A small masked image model, trained from scratch.
Model: 10.3M parameters, 32-pixel images, encoder arch vit, encoder norm layernorm, encoder activation gelu, encoder patch size [4, 4], encoder layers 12, encoder width 256, decoder width 128, decoder layers 4.
Rows from block 5 of the encoder, named by matrix and row number. Rows with one number belong to one attention dimension. Each number is 128 + 32 x the weight over its row's rms, rounded and kept within 0 to 255. All counts start at 0. After the name is the row's rms in percent of the matrix's.
# q: attention query, key and value (stacked) (encoder.blocks.5.attn.qkv.weight, 768x256, the q third), inputs 52-103
# k: attention query, key and value (stacked) (encoder.blocks.5.attn.qkv.weight, 768x256, the k third), inputs 52-103
q.42 107 [128 176  68 187 128  74 128 128 128 128  15 128 207  53 128 128 223 128 128 128 128 128 128 128 128 128 110 128 128 133 128 128 128 128 112 128 128 128 128 128 196 128  69 128 128  92 128  10 128 128 128 128]
k.42 110 [ 79 128 128 144 203 128  98 128 128 188 117 128 128 128 124 128 128 128 128 128 128 128 128 128 128  37 128 128 168 128 128 128 128 128 128 128 128 128 128 128  99 128 128 128 128 128 128 128 128 128 128 114]
q.43 118 [ 88 128 128 183 128  73 128 128 128 128  22 128 209  57 128 128 245 128 128 128 141 183 128 128 128 128 128 128 128 128 128  97 137 128 131 107 128 128 128 128 195 128 128  96 128 128 128  18 128 181 128 128]
k.43 115 [128 128  85 128 198 128 128 128 128 153 152 128 128 128 128 128 172 128 128 128 128 128 128 128 128  44 128 128 128 128 128 113 180 128 128 128 128 128 128 128  97 155 128 128 128 128 128 128 128 128 128 128]
q.44 113 [128 128 128 240 128 165 128  94 128 149 120  43 128 128 128 128 107 128 128 196 128  36 128 181 128  71 128 128 128  57 128 128  90 217 128 139 240  47 100 189 128  97 128 128 128 128 128 128  20 128  86  76]
k.44 099 [158 128 128 128 128 228 128 128  50 128 128 128 128 248  80  61 128 103 161  72 128 109  39 196 128 128 128 128 128 128 151 128 128 128  53  62 128   0 128 162 128 128 128 128 128 128 128 128 128 128 128 128]
q.45 097 [128 155 176 128 128 170 128  97 230 128 128 128 174  52 128 144 128 195 128 128 128 128 128 128 128 128 128 128 128 128 128 128 128 128 128 139  64 236 128 128 128 128  55 128 163 201 128 156 128 128 128 128]
k.45 100 [128 231 128  61 128 128 128 128 128 184 109 128 203  76 132 186 170 128 128 101  53 128 128 128 104 128 128 128 128 195 128 114 112  80 128 128  12 251 128  37 128 128  90 176 173 173 128 182 128 128 128  88]
q.46 100 [128 128 211 128 128 128 128 128 128 128 241 128  75 174 128 128  30 128 128 131 128 128 128 128 128 128 128 128 128 128 128 153 128 128 128 128 128 128 128 128  71 128 178 128 155 149 128 242 128  37 128 128]
k.46 098 [184 136 142  99  57 128 128 128 128 128 128 176 128 101 128 128 128 128 128 128 128 128 128 124  79 226 161 128 128 142 128 128 128 128 128 128  84 182 128 128 128 128 128 177 128 128 128 121 128 128 128 128]
q.47 099 [128 128 128  99 128 128 128  78 128 128 128 100 128 128 185 128 128 128 128 130 128 128 128 189 176 128 128 177 128 128 128 150 128 128 159 128 128 210 128 128 128  72 128 128 170 153 128 178 128 128 128 146]
k.47 097 [128 172 152  81  54  26 128 128 128 128  84 157 163  95 128 128 128 101  34 128 128 128 128 199  91 209 128 128 128 204 128 105 128 128 128 153  26 177 128 165 128 128 128 213 156 183 128 128 128 128 128 128]
q.48 105 [128 116 128 128 128 128 128 128 128 151 255 128  87 128 173 153  38 128 108 128 128 128 149 128 128 186 128 128 128 128 128 128 126 128 128 128 128 172 128  78  43 128 128 133 159 128 128 238 128   5 128 128]
k.48 101 [167 128 169  74  52 128 128 128 128 128 128 128 128 108 128 128 128 146 128 128 128 158 128 128  91 204 128 128 128 128 221 128  89 128 128 167  52 190 128 128 128 105 128 190 135 128 128 128 128 128 128 128]
q.49 109 [128  72 128  88 128  71 128 128  66 128 128 128 128 172 128 128 128  89 128 128 128 128 128 128 171 128 128 128 128 128 153 185 155 119 159 128 128 128 196 128 128 128 128 128 128 137 128 128 120 128 128 128]
k.49 107 [128 128 128 128 128  20 128 128 128 128 128 128 114  87 169 128  92 128  34 230 128 128 128 128 128 128 128  85 128 128 128 128 192 128 128 128 128 180 166 190 121 128 128  89  83 128 128 128 128 128 128 128]
q.50 107 [127 117 151 128 128 128 154 128 156 128 128 128 183 128 165 128 128 128 128 152 128 128 128 163 194 128 128 128 197 128 128 128 128 128 128 128  49 200 128 128 128 128 103 128 149 128 148 146 128 128 128 128]
k.50 108 [128 128 128 108 128 128 107 128 128 128 116 128 180  36 136 152 128 128  40 128 128 168 128 128 128 113 128 128 128 177 128 117 128 128 128 155  23 238 128 129 128 128 128 128 162 224 128 128 128 128 128 128]
q.51 103 [128 128 150 128 128 128 128 160 128 120  51 128 128 128 128 128 128  75 128 128 128 128 112 128 128  39 128 128 128 128 128 128 128 128 139  90 180  48 128 216 219  93 128 128 104 128 128  89  88 128 128 128]
k.51 102 [128  96 128 128 118 140 112 156  71 128  80 128 111 128 128  52  62 118 128 188 128 121 102 128 128 128 128 111 128 128 159 128 128 128 128 128 128  58 128 164 128 128 128 128  47 128 128 128 128 100 129 128]
q.52 101 [128 198 128 128 128 229 128 128 128 128 128 128 128 128 128 128  58 128 128 128 128 186 128 128 128 128 128 128 128 128 128 128 128   0 128 128 144 128 128  73 128 128 128  98  96 128 128 128 128 128 128 128]
k.52 100 [128 128 128 128 128 128 128 128 128 128 128 128  22 128 128 128 128 183 224 128 128  38 128 128 128 128 128 128 128 128 128  90 128 128 128  69 128 128 128 128 128 128 128 224  20  50 128  48 128 128 101 128]
q.53 116 [120 128 128 128 128 128 128 128 113 128 128 128 128 128 109 128  52 128 128 128 128 128 128 128  63 128 128 128 128  61 128 128 111  49 128 128 155  76 128 128 128 128 148 128 107 128 128 128 234 128 128 128]
k.53 106 [128 128 128 148 128 128 128 217 128 128 128 128   0 128 120 128 125 167 235 128 128  82 128  60 106 128 128 128 128  89 128 159 105 128 128  86 128  68 128 128 128 128 128 117  44  67 128 128 128 128 128 128]
q.54 085 [ 79  72  50 157 128  39  96 128 128 128 128 181 128 128 151 128 221 128 128  94 128 128 128  66 128 128 128 128 128 156 126  49 178 128 128 128 128 103 128 128  90 153 128 128 128  89 128  48 255 128 128 169]
k.54 076 [128  64  96 168 202 168 128 128 128 128 128  98 128 128 162 168 128 141 128 128 128 128 128 128 192  66 128 128 128 128 128 196 229 128 128 128 128 128 128 103 128 156 128   5 128 128 128 128 128 128 128 128]
q.55 104 [128 128 128 176 128 128 128 128  45 115  27 138 102 137  72  79 128 128 128 128  59 128 128  96 128 128 128 128 128 128 128 128 128 128 128 128 210  17 128 128 128 128 128 128  99 128 128  62 167 128 128 128]
k.55 103 [128 128  94 173 128 231 128 128 128 128 128 128  86 193 128 128 118 128 128 128 195 115 128 128 145 102  63  37 176  88 128 140 128 128 128 128 255  31 128 128 154 128 128  78  72  42 128 128 178 128 128 128]
q.56 118 [161 128 128 128 128 149 128 128 128 128 235  66  69 200  97 128  44 128 128 140 128  63 128 128 128 128 128 141 128  78  99 128 128 128 128 151 181 128 128 128 128 105 195 202 128  59 128 128 128 101 128 128]
k.56 113 [128 128 148 128  75 170 128 128 128 128 128  84 128 128 128 100  98 128 182 128 128 128 128 128 128 128 128 128 128 128 128 107  48 158 128  91 128  36 128 162 128 127 128 192 128 128 128  70 128 128 128 128]
q.57 128 [128 130 128 128 128 128 128 128 177 186 128 128 128 128 128 128  19 184 157 113 128 128 163 128 128 173 128 128 128 128 128 128 128  13 128 128 128 184 128 128  51 128 128 128 152 128 128 174 182  77 128 128]
k.57 124 [128 128 128  95  77  89 196 128 128 128 128 229  47 128 128 142 128 151 128 128 128 128 128  86  77 128 128 128  84 156 120 139 121  81 128 128 128 222 128  49 128 128 128 128 128  97  41 128 128 128 128 128]
q.58 113 [128 128 128 128 128 165 128 128 128 128  16 128 128 128 128 128 128 120 128  84 128 128 128 128 128 128 234 128  93 128 128 128 128  71 105 128 197  85 128 162 139 128 128 128 128 128 128  72 115 128 128 128]
k.58 116 [128 128 128 187 128 128 200 128 128 124 128 128 109 197 145 128  99 123 159 128 128 128 101 128 128 128  61 128 128 128  75 128 128 128 124 128 224  50 128 128 128 128 128 128  59  56 128 128 143 128 128 128]
q.59 098 [128 226 182 128 114 255 128  61 165 128 128 128 128 128 128 128 128 128 128 138 128 128 128 238 128 128 128 128 128 105 128 172  64  81 128 128 165 187 128 128 128  78  88 128 128 197 128 165  12 128 128 168]
k.59 097 [128 219 171  87  45  83 128 128  66 128  74 183 154 142 128 115 128 114 128 128 128 128 129 233  68 207 128 128 128 204 128  95  27 110 128 128  77 128 128 132 128 128 128 223 128 128 128  89 128 128 128 100]
q.60 098 [128 204 128 128 128 233 128 128 128 190 128  99 128 128  71 128 128 162 196 158 128  33 128 128 128 128 128 128 128 112 167 128 128 128 128 133 241 128 128 194 128  80 128 128 128 128 128 128  15 128 128 128]
k.60 089 [128 202 186 128  40 128 128 128 128 128 128 128 128 128 128  75 128 124 128 128 128  91 128 239  73 188 128 128 174 128 128  97  18 128  20  90 128  21 128 167 128 128 128 233 128 108 128 128 128 128 128  86]
q.61 111 [168 128  50 128 128 128 128 128 128 156 173  85 128 159 128 128 128 128 128 128 128  61 128 128 128 128 125 128  30 128 103 128 128 128 128 151 205  81 128 128 128 128 128 180  91 128 157 128 128 128 128 128]
k.61 108 [128  61 128 128 128 203 128 128 128 128 128  23 128 128 128  94 128 113 133 128 128 101 128 128 128 128 128 128 128 128 119 128  99 155 128 128 128   0 116 183 128 128 128 128 128 128 128 128 128 128 128 128]
q.62 091 [128  19 128 128 135  45 128 224 128 128 128 147 129 128 128 128 128  93 108 128 128 128 128  36 128 128 128 104 128 153  85  79 128 101 128 128 128 128 128  64 128 182 203 128  97 128 128 128 250 128 128 128]
k.62 083 [128  28 128 128 128 128 128 128 226 128 215  81  90 128 128 128 128 128 128 128 183 128 140   9 192  39 128 128 128  17 128 167 247 128 128 128 208 128 128 128 128 128 128  59 128 128 128 180 128 128 115 128]
q.63 096 [128 128 128  57 128 128 197 128 137 128 128 128 128 128 193 128 128 128 138 128 128 128 128 160 184 128 128 173 128 128 128 130 128 128 128 128  51 243 123 128 128 128 128 128 153 199 128 204  74 128 128 128]
k.63 098 [128 128 145  97  97  12 128 128 128 128 128 191 128  59 128 128 116 128  43 128 108 161 128 128 110 186 128 128 128 128 128 128 128 128 128 192  42 231 128 128 128 128 128 128 118 204 128 128 128 128 163 128]
q.64 097 [199 128 128 128 103 179 128 255 128 128 128 128 128 128 128 128 128 144 128 128 128 128 128 156 128 128 128  21 128 128 128 128 128 136 128 128 128 128 128 175 128 128 128 232 128 195 128 207 103 128 128 128]
k.64 092 [128 128  98 128 128 167 128 128 128  66 128 128 128 128 128 128 128 128 128 128 128 128 128 128 229 128 128  60 128 128 128 240 128 141 128 128 142 128 128 167 128 128 128 109 128 128 128  79  56 161  31 128]
q.65 077 [128 128 128 101 187 118 128 128 128 128 128 128 141 128 128 188 128 128 128 128 128 128 128 128 128 128 128 229  29 128 128 128 128  63 128 176 128 128   0   0 128 128 128 128 102 128 128 128 128  20 128 128]
k.65 076 [128 128 128 128 128 128 128 128 128 128 128 128 250  45 128 128 128 128 128  56 128 147 128 128 128 167 128 128 128 128 128   0 128 128 193 128 128 128 128  47 128 128 128 128 128 128 128 128 128 128 128 128]
q.66 101 [205 128 128 128 128 128 124 128 128 128 161 128 128 128 128  20  79 128 128 128 128 182 128 128 128 218 128  50  83 128 128 116 128 128 128 128  16 230 128  79 128 128 128 119 128 128 128  81 128 128 128 128]
k.66 103 [128 128 128 156 166 128 128 128 128 116 128 162  45  72 128 128 128 243 128  20 128 128  99 128 128 128 128 128  62 146 128  83 128  83 142 128 121 128 128  62 128 128 128 150  77 128 128  64 128 128 128 128]
q.67 114 [128 128 128  76 179 128 128 128 191 128 128 123 128 128 128 208 128 128 128 128 128 128 128 128 155  73 181 221  90 128 128  68 128  31 128 128 128 128 128 128 141 128 128 150 202 128 200 128  97 141 178  99]
k.67 117 [128  95 148 128  80 128 128  97 128 128 128 128 192 164 125 128 128 128 128 146 128 128 128 128 128 147  82 128 205 131 103 128 128 128 128 128  85 128 169 172  77 128 128 128 128 128 128 128 142 197 128 128]
q.68 074 [128 128 128 128 128  80 128 211 128 128 128 128 128 128 128 128 128  58 128 128 128 170 128 128 128 128 173 128 128 128  57 128  90 128 128 128  26 128 128  66 128 194 128 128 128 128 128  74 174 128 128 195]
k.68 081 [128 128 128 204 128 128 128 243 128 128 128 154  43 128 128 128 128 128 128 128 128  95 128 128 128 128 128 128  30 128 128 128 128  82 177 128 128 232 128  61 166 199 128 128 128 128 128 151 128 128 128 128]
q.69 101 [ 83 128 186 128 109 243 128  99 167 128 120 100 128 128 128 128 167 128 128 128 128 128 128 228 128 128  62 128 128 184 128 128 128 128 179 128 128 128 128 157 128  82  78 128 128 128 128 151  55 217 196  84]
k.69 096 [128 128 128 123 128 128 148 128 128 128 110 128 251 128 128 128 128 128 128 128 128 128 128 191 128 128  70 128 128 128 128 128 128 137 128 128 128 128 128 201 128 128 128 128 221 128 128  58  24 221 128 128]
q.70 102 [128 138 127 184  90 128 128 128  73 128 137 128 128 128 128  34 128 128 128 128 128 128 128 128  93 128 128  83 148 128 128 128 128 128 128 128 110 128 128 172 102 128  35 128  42 222 128 128 108  75  92 128]
k.70 100 [128 177 128 128 128 128 128 193 128 128 128 128 116 128 128 128 128 128 128 128 128 128 144 128 128 128 141 128 128 128 168 128 128 128 129 128 128 128 128 128 170 128 191 128  50 128 128  54  61 128  37 128]
q.71 085 [128 128 203 128 128  83 128 128  73 128 128 207 128 128 128 128 128 128 128 128 128 128 150 128 128 128 128 128 128 128 128 155 128 128  64 128   4 128 182 128 128 128 221 128 128   8 128 128 128 128 128 128]
k.71 088 [128 128 128   6 128 128 241 128 128 128 128 128 128  94 128 128 128 128 128 128 128 128 128 128 128 128 128 128 128 128 128 247 128 128 128 128  99  61 128 128 128 191 128 128 128 128 128 128 128 128 128 163]
q.72 092 [ 68 212 128 128 128 128 128  56 128 171  61 128  64  87 128  89 128 128 128 236 128 128  55 128 128 128 128 128 128 128 128 128   1 128 128 238 179 128 128 128 128 128 116 128 128 128 128  60 128 176 128 128]
k.72 096 [128 128 211 221 159 128 128 128 128 128 163 139 128 128 128  12 166 128 128 128 128  59 128 128 128 128 128 128 128 128 128 128 128  97 110 212 128  17 128 128 120 128 198 128 128   0 128 128 128 128 128 128]
q.73 096 [128 128 128  97 159  15 128 223 128 128 128 128 125 126 128  93 128 128 102 128 116 128 128 128 155 128 128 128  58 128 128 117 128 128 128 128   0 128 128 128 131 186 153 208 130  29 128 172 128  96 128 142]
k.73 096 [128 128 128 128 128 128 128 128  16 128 128 169 128  82 128 128 128 128 158 128  54 128 128 128 128 128 128 128 128 128 128 128 158 128 128 128 128 128 128  84 128 172 128 144 128 128  67 197 211  85 128 128]
q.74 108 [153 216 128 128 128 128 128 176 128 222 128 128 128 128 128 131 128 128 128 128 128 112 128 216 128 128 128 118 128 128 128 128 128 137 128 128 128 128 128 128 128 128  95 196 128 133 128 128   8 128 128 115]
k.74 112 [128 128 128 128 128 192 137 128 128 128 128 128 128 128 128 128 128 145 144 128 128 128 128 128 180 128  31 128 179 128 128 128 128 128 128 128 150  21 130 199 128 128  89 128 128 128 128  83 128 218  90 128]
q.75 112 [128 128 147 128 179 128 128 128 128 128 128 100 155 128 128 128 128 154 128 128 128 128 128 128 128  39 174 193  94 128 128 118 128 128 128 111 128  55  96 176 145 128 128 128 128 122 192 128  64 128 160  91]
k.75 106 [164 128 128 128 128 128 128 128 128 128 217 173 128 128 128 128 163 128 101 128 128 128 128 155 128 179  69 101 235  45 103 189 128 128 128 128 128 153 128 169  83 128  85 128 128  98 128 128 128 186 159 169]
q.76 073 [128 128 128 128 128 128 128 128 165 128 113 128 240 128 227 205 128 128 128 128 128 128 128 128 175 128  58 128 128 128 128 128 128 128 128 197 138 128 128 128 128 128 128 128 255 128 128 173 128 128 128 128]
k.76 077 [128 124 128  96 128 128 128 128 128 128 128 128 192 107 128 128 171 128 166 128  86 128 128 128 158 128 128 228 128 128 128 128 128 128 128 128 128 128 128 128  53 128 128 128 255 136 207 128 128 128 128 128]
q.77 090 [128 123 128 128 135 128 128 128 128 128 161 128 225 128 128 128 128 128 128 128 128 128 128 128 128 128 128 128  79 128 128 128 128  86 128 128 128 128 128 128 184 128 162 144 243 128 128 128  76 128 128  98]
k.77 101 [128 128 128 128  66 128 128 128 128 128 155 128 189 128 128 128 128 128 128 156 128 128 131 128 128 128  87 190 174  56  90 128 174 128 128 128 128 128 128 128  62  85 128 128 186 128 128 128 128 128 182 128]
q.78 091 [ 34 128 117 128 108 128 128  69 128  39 128 122 128 128 128 196 114 128 128 128 128 128 128 128 128 128 128 165 167 128 128 128 141 128 128 128 128 128  93 128 128  76 128 128 183 128 128 157 165 128 128 128]
k.78 099 [128 128 128  66 128 128 128 128 128 128  80 128 221 171 128 128 128  63 128 128 128 128 128 128  91 128 128 202 128 128 128 128 128 128  60 128 111 128 128 128 128  57 128 128 224 128 214 128 128 128 128 128]
q.79 094 [128 128 128 128 128 128 128 169 128 196 128 128 128 128 128 128 128 128 128 128 128 128 128  21 128 128 219 128   0 128 128  90 128  84 128 128  88 128  42  96 128 172 128 128 128 128 128 128 128 128 128 128]
k.79 094 [128 128 125 200 128 128 128 128 128 128 214 128 128 128 128 128 128 128 128 128 128  93 128 128 128 128 128 128 128  98  69 128 128  72 128 128 128 128 128  82 128 128 128 128  89 128 128 128 223 128 128 128]
q.80 087 [128 128  67 128 128 128 128 128 128 128 128 128 128 128 128 128 128 128 128 128 128  72 128 128 128 128  77 128 152 105 128 192 107 255 128 128 128 128 154 128 128 128 128 128 128 128  41 128 128 128  50 209]
k.80 090 [128 128 128 128 174 128 128  68 128 128  32  73 128 128 128 128 128 128 192 128 128 128 128 128 128 128 137 128   0 192 191 128 128 128 128 128 200 128 128  65 169 128 128 128 128 128 128 128 128   7 128 128]
q.81 083 [128 128  96 128 128  76 128 128 128 128 128 192 128  59 116 128 128 128 128 128 128 128 128 128 128 128 128 128 128 128 121 128 118 128 105 183  26 128 128  26 128 128 128  79 128 128 196 128 190 128  76 128]
k.81 086 [111 128 114 128 178 128 128 128 128 128 128 128 128  64 116 128 128 128 128 128 128 128 128  76  76 128 163 128   0 128 128  12  79 128 180 128 135 175  80  45 184 128 128 128 128 128 128 128 128 128 128 128]
q.82 097 [128 128  84 128  66 128 128 128 128 128 128 128 128 128 128 128 128 128  76 128 128 102 128  97 128 128  58  54 151 128 128 128 115 128 128 128 118 188 128 128 128 128 128 128  74 132 128 128 151 128  88 194]
k.82 099 [128 128  83 128 175 149 128  77 125 128 128 128 128  89 128 128 128 128 128 128 128 128 128 128 128  86 128 128   0 128 128  54 128 128 128 128 178 128 128  48 180 128 139 128 128 186 128 128 128  44 128 128]
q.83 092 [128 203 219 128 128 128 128  98 128 128 103 128 128  64 128 128 128 128 198 128 161 128 128 251 128 128 128 128 201 128 128 128 128 159 128 152 128 128 171 128 128 128 164 128 133 128  14 128 128 222 128 128]
k.83 089 [ 67 128 128 128 128 128 128  35 128 128  59 128 128 122  87 128 128 128 128 128 128 154 128 175  86 128 128 128 128 207 128 128 128 170  80 128 128 128 143 128 128 128 128 121 207 128 128 165 128 142 128 128]
q.84 106 [128 128 128 128  59 128 128 128 128 128 128 147 128 128 128 128 128 128 111 128 128 159 128 128 128 128  46 128 184 128 128 150 128 219 128 127 128 204 195 128 136 128 128 128 128 128 128 128 175 128 123 175]
k.84 110 [128 128 128 128 128 128 128 128 128 128  26 128 128 128 128 196 119 147 128 128 128 128 128 128 128  53 128 187  11 128 128 128 128 117 128 128 128 128 128  70 163 128 153 128 177 167 128 149 128  72 128 128]
q.85 081 [128 128 128 128 128 179 128 128 162 128 128 106 128 128 128 234 198 168 128 128 128 128 128 128 175  61 128 128 128 128 128 128 128 128 128  90 193 128 128 198 128 109 122 128 188 146 128 208 128 128 177 128]
k.85 082 [142 114 147  88  75 128 128 128 128 128 128 138 190 209 128 128 128 128 128 128 130 128 128 128 128 128  99 128 255 128 128 177 128 207 117 128 128 128 128 218 128  90 128 128 128 128 128 128 128 223 128 128]
q.86 124 [128 128 128 167  56 128 128 128 128 128 128 129 128 128 128 128  66 128 128 128 128 151 192 128 128 128  35  26 205 128 128 203 128 229 128 128 128 175 200 128 128 128 122 128  90 128 128 128 139 148  86 146]
k.86 118 [128 128 128 128 128 128 210 128 110 128  62 128 128 128 128 128 128 128 128 128 128 128 128 128 145  82 128 128  62 128 128 174  51 128 128 128 128 128 128 128 178 128 128 128 128 128 128 147  47  89 128 128]
q.87 081 [128 128 177 128  48 198 128 128 128 128 128  60 128 128 128 128 128 166 128 128 128 128 156 128 128 128  75  98 255 128 128 128 128 208 183  72 128 128 128 128 140 128 128 128 116 128 128 128 128 198  68  95]
k.87 078 [128 208 128 128 128 248 128 128 128 128 128 128 128 194 128 128 128 128 230 128 128  57 128 237 128 128 128 128 128 128 128 128 128 128 128  66 128 128 128 158 223  83 128 128 128 128 128 128  60 128 128 128]
q.88 095 [128 128  46 128 128  51 128 191 194 128 128 128 128 128 128 128 128  51  52 128 128 128 128 128 128 128 128 128   2 105 128 128 128 128  62 128   0 128 128 166 128 128 148 128 214  94 128 128 128  38  36 128]
k.88 093 [128 128 128 102 128  83  94 128 128 128 128 128 130  89 128 128 153 128 128 187  10 128 146 128 128  77 128 128   1 128  41 128 128   6 128 128 128 128 128 128 128 128   0 128 172 128 128 128 128 128 128 128]
q.89 093 [128 128 128 128  78 128 128 128 128 128 128 144 128 128 128 137 128 128 128 128 165 144 189 128 128 171 102  82 190 128 128 132 128 208 128 128 128 128 128 128 103 128 128  53  72 128 128 128 209 158 130 140]
k.89 090 [128 128 128 128 128 128 192 128 126 128 128 128 128  88 128 128 128 128 128 130 128 128 128 128 128  90 198 128  34 199 128 128 128 128 128 128 128 128 128 128 173 128 128 128 128 128 128 128 128 100 128 128]
q.90 090 [128 128 128  89 128  63 128 128 128 128 128 128 128 128 128 128 128 128 128 128 128 128 128  71 128 128 128 202   0 128 128 128 128 128  10 128 128 128 128  33 128 219 182 128 128  18 128 128 128 128 193 128]
k.90 095 [128 177 179 128 150 128 128 128  66 128 128 128 128  51 128 128 110 128 128 128 128 128 128 128 128 128  86 128 128 128 128 128 128 128 128 128 128 128 128  63 128 185  56 128 128 128 128 190 240 128 128 179]
q.91 108 [128 128 128 128 128 138 128 164 128 128 128 128 128 222 127 193 128 128 128 128 128 128 128 128 128 128 128 128 128 128 128 128 176 128 114 128 128 128 128 214 128 128 128 128 128 128 128 128 118 128 128 128]
k.91 109 [193 128  72  57 128 128 128 128 128 128 128 149 128 128 128 128 128 128 128 134 128 128 128 128 177 128 122  48 255  67 128 224 222 193  87 102 128 174 128 162 128  63 128 128 128 102 128 128 128 128 112 128]
q.92 073 [128 128 128 128 128 128 128 128 128 128 128 128 128 128 128   2 128  54 128 128 128 128 128 128 128 128 128 128 128 128 128 128 128 128 128 128  57 128 128 128 128 128 128  76 128  85 128  16 128 128  75 128]
k.92 079 [128 128 128 246 174 128 128 111 128 128 128 128 128  40 128 128 154 128 128 128 128 128 128 128 128 128 128 199   0 128 128 128   0 128 128 128 128 128 128 122 128 178 128 128 128 128 128 155 128   6 128 128]
q.93 107 [128 128 137 128 180 128 105 128 128 128 128 108 128 174 128 218 128 128 128 128 128 102 128 128 128  44 203 196  70 128 128  76 128 128 128 128 128  64  83 128 138 128 162 128 157 128 128 128 113 128 173 104]
k.93 118 [161 128 128 125  98 128 128 118 128 128 207 180 128 128 128 128 128 128 128 128 128 128 128 154 128 165 121 128 232 128 109 128 223 128 128 128  86 188 128 128  97 128  89 159 128 128 128 128 128 128 128 175]
q.94 092 [128 128 128 128 128 128 128 128 128 128 105 128 128 128 128 239 128 128 128 128 128 128 128 128 128 128 128 128 128 128 128 128 128 128 128 128 229 128 128 152 128 128 128 128 128 179 128 220 128 255 177 128]
k.94 089 [128 128 128  66  85 128 128 128 128 128 128 128 128 196 128 128 128 128 128 230 128 141 128 128 128 128 128 128 255 128 128 128 128 240  68 128 128 128 128 225 128 128 128 104 128 128 128 184 128 128 128 128]
q.95 096 [128 128 107 123 128 124 128 192 128 128 128 128 128  58 114 128 128  91  40 128 128 128 128 128 128 128 128 128 112 199 175  86 128 128 128 179  48 128 128  35 128 128 128 128 128 128 104 128 156 128 123 128]
k.95 090 [ 73 128 128 128 144 128 128 128 128 128  15 128 128  59 167 128 128 128 128 128 128 128 128 128 128  53 173 128   0 229 147  45 128 128 182 128 128  84 128  54 128 145 185 128 128 128 128 128 128  86 128 128]
q.96 077 [128 128 128  42 128  32 146 128 128 193 128 128 181 128 128 128 128 128 128 128 128 155 183 203 128 128 128 128 128 128 128 128 186 128 128  71  48 128 128 128 128  48 128 128 177 210  98 128 128 128 128 128]
k.96 092 [107 172 128 128 128  26 128  75 128 128 128 176 128 128 128 128  89 128 128  79 161 128 128 128 128 162 128 128 128 128 128  64 171 198 128 103  83 144 128  70 128  73 128 113 128 128 128  50 166 128 128 191]
q.97 080 [128 191 128 179 128 128 128 128 128 128 128 107 128 175 111 128 128 128 128 230 128 128 128 128 128 128 128 149 128 128 239  65  81 128 128 128  54 128 128 128 128 128  36  30 141 128 128 128 164 128 128  88]
k.97 081 [128 128 128 128 128  75 134 128 128 128 128 164 128  41 106 128  40 162 128 128 128 128 186 128 128 128 128 128 128 128 128 128 177 128 128 128 128 128  73 126 169  87 128 102 128 128 128 128 210 128 237 128]
q.98 083 [128 128 128 128 229  59 128 196 182 128 128 128 128 127 128 128 128 128 128 128 128 128 128 128 128 128 154 128 128 128 128 128 128 128 150  14 128 209 128 128 128  78 128 128 128 222 128 128 218 128 128 128]
k.98 088 [128 128  87 128 128  64 128 128 128 105 128 128 128 128  88 184 128 128 128 128 128 128 128 128 128 128 128 128 128 128 128  78 128 128 128 114 128 128 128  67 156 115 128 128 128 128 128  97 184 128  62 128]
q.99 077 [128  50  71 128  84 128 128 212  97  93 128 107  98 110 128 128 128 128 128 161  70  90 128   0 128  95 128 128  82 117 128 219 128 128 128 128 128 164 128 128 128 203 181 128 128  68 128 128 128  88 128 128]
k.99 090 [128 128 128 128  99 204 128 203 128 128  70  81 128 128 128 128 160 128 128 170  71 128 128 128 204 128 128 128 128 128 128 195 107  53 128 140 128 128 128 128 128 172 128 151 148 128 128 128  74 128 128 128]
q.100 092 [160 128 128 128 128 128 220 128 128 128  89 121 186 176  98 179 128 128 128 128 128 128 175 233 128 128 128  88  44 128 128 128 128  43 173 128 128 128 144 180 200 128 128 128 128 128 128 106  32 128 146  70]
k.100 094 [128 128 157 128 128 128 128 128 176  69 155 225 128 239 128 128 128 150 223 128 128 128 218 247 128 128 128 128 128 128 128 128 110 143 128 128 128 128 187 128 128 128 128 128 128 128 183 128  85  98 128 128]
q.101 108 [128 175 128 128 165 113 128 128 179 128 128 128 128 128 128 128 161 157 128  11 169 158 158 128 128 128 128 101 128 128 128  44 128 128 157  42 128 128 128 128 128 128 128  83 128 239 128 128 128 128 128 138]
k.101 109 [128 128 128 128 128  62 128 128 128   3 128 173 128 128  94 225 128 128 128 128 155 128 128 128 128 165 128 128  61 128 177  93  39 128 212 119 128 128 128 109 177 128 128  68 128 158 128 128 128 128 128 128]
q.102 102 [128  66 128  67 223 128  64 128 128 128 128 128 128  63 128 128 128 128 106 128 191 128 128 128 128 128 128 128 128 128 128 128 128 128 128  70 128 128 128 128 128 128 128 144 128 202  77 220 128 128 128 122]
k.102 097 [128 128 128 128 216  56 128  71 128 128 128 128  98 128 128 128 101 128 128 128 128 128 128 128 128 128 128 153 128 128 128  82 128 128 170 128 128 128 128  50 128 121 128  70 128 128 128 128 167 128 128 128]
q.103 094 [128 128 187 128 189 177  66 128  46 128  72 128 128 128 128 128 128 128 128 128  96 108  73 128 128 128 128 161 128 128 128 128  48  45 128  65 200 128 128  10 128 128 128 128 128 116 128 128 128 128 142 128]
k.103 092 [128 128 168 164 128 168 128 128  21 128 128 128 128 128 128 128 153 128  46 222 128 141 128 128  72 128 128 128 128 128  61 128  57 128 128 128 127  90 128 128 128 189 128 128 128 117 128 186 128  60 128 128]
q.104 071 [128  41  64  67 128 128 128 220 128 128 128 140 128 118 128 128 152 128 128 128 128  35  76 128 128  47 128 128 128 128 128 128 128 128 128 102 241 160 128 128 131 128 238 128 128 112 128 128 128 128 128 128]
k.104 082 [128 128 128 128  88 197 128 182 128 128   3 116 128 128 128  48 218 128 128 128 128 128  30 128 128  88 129 128 128 136 128 172 100 102 128 128 199 128 128 128 128 164 128 128 163 128 128 128  87  62 128 128]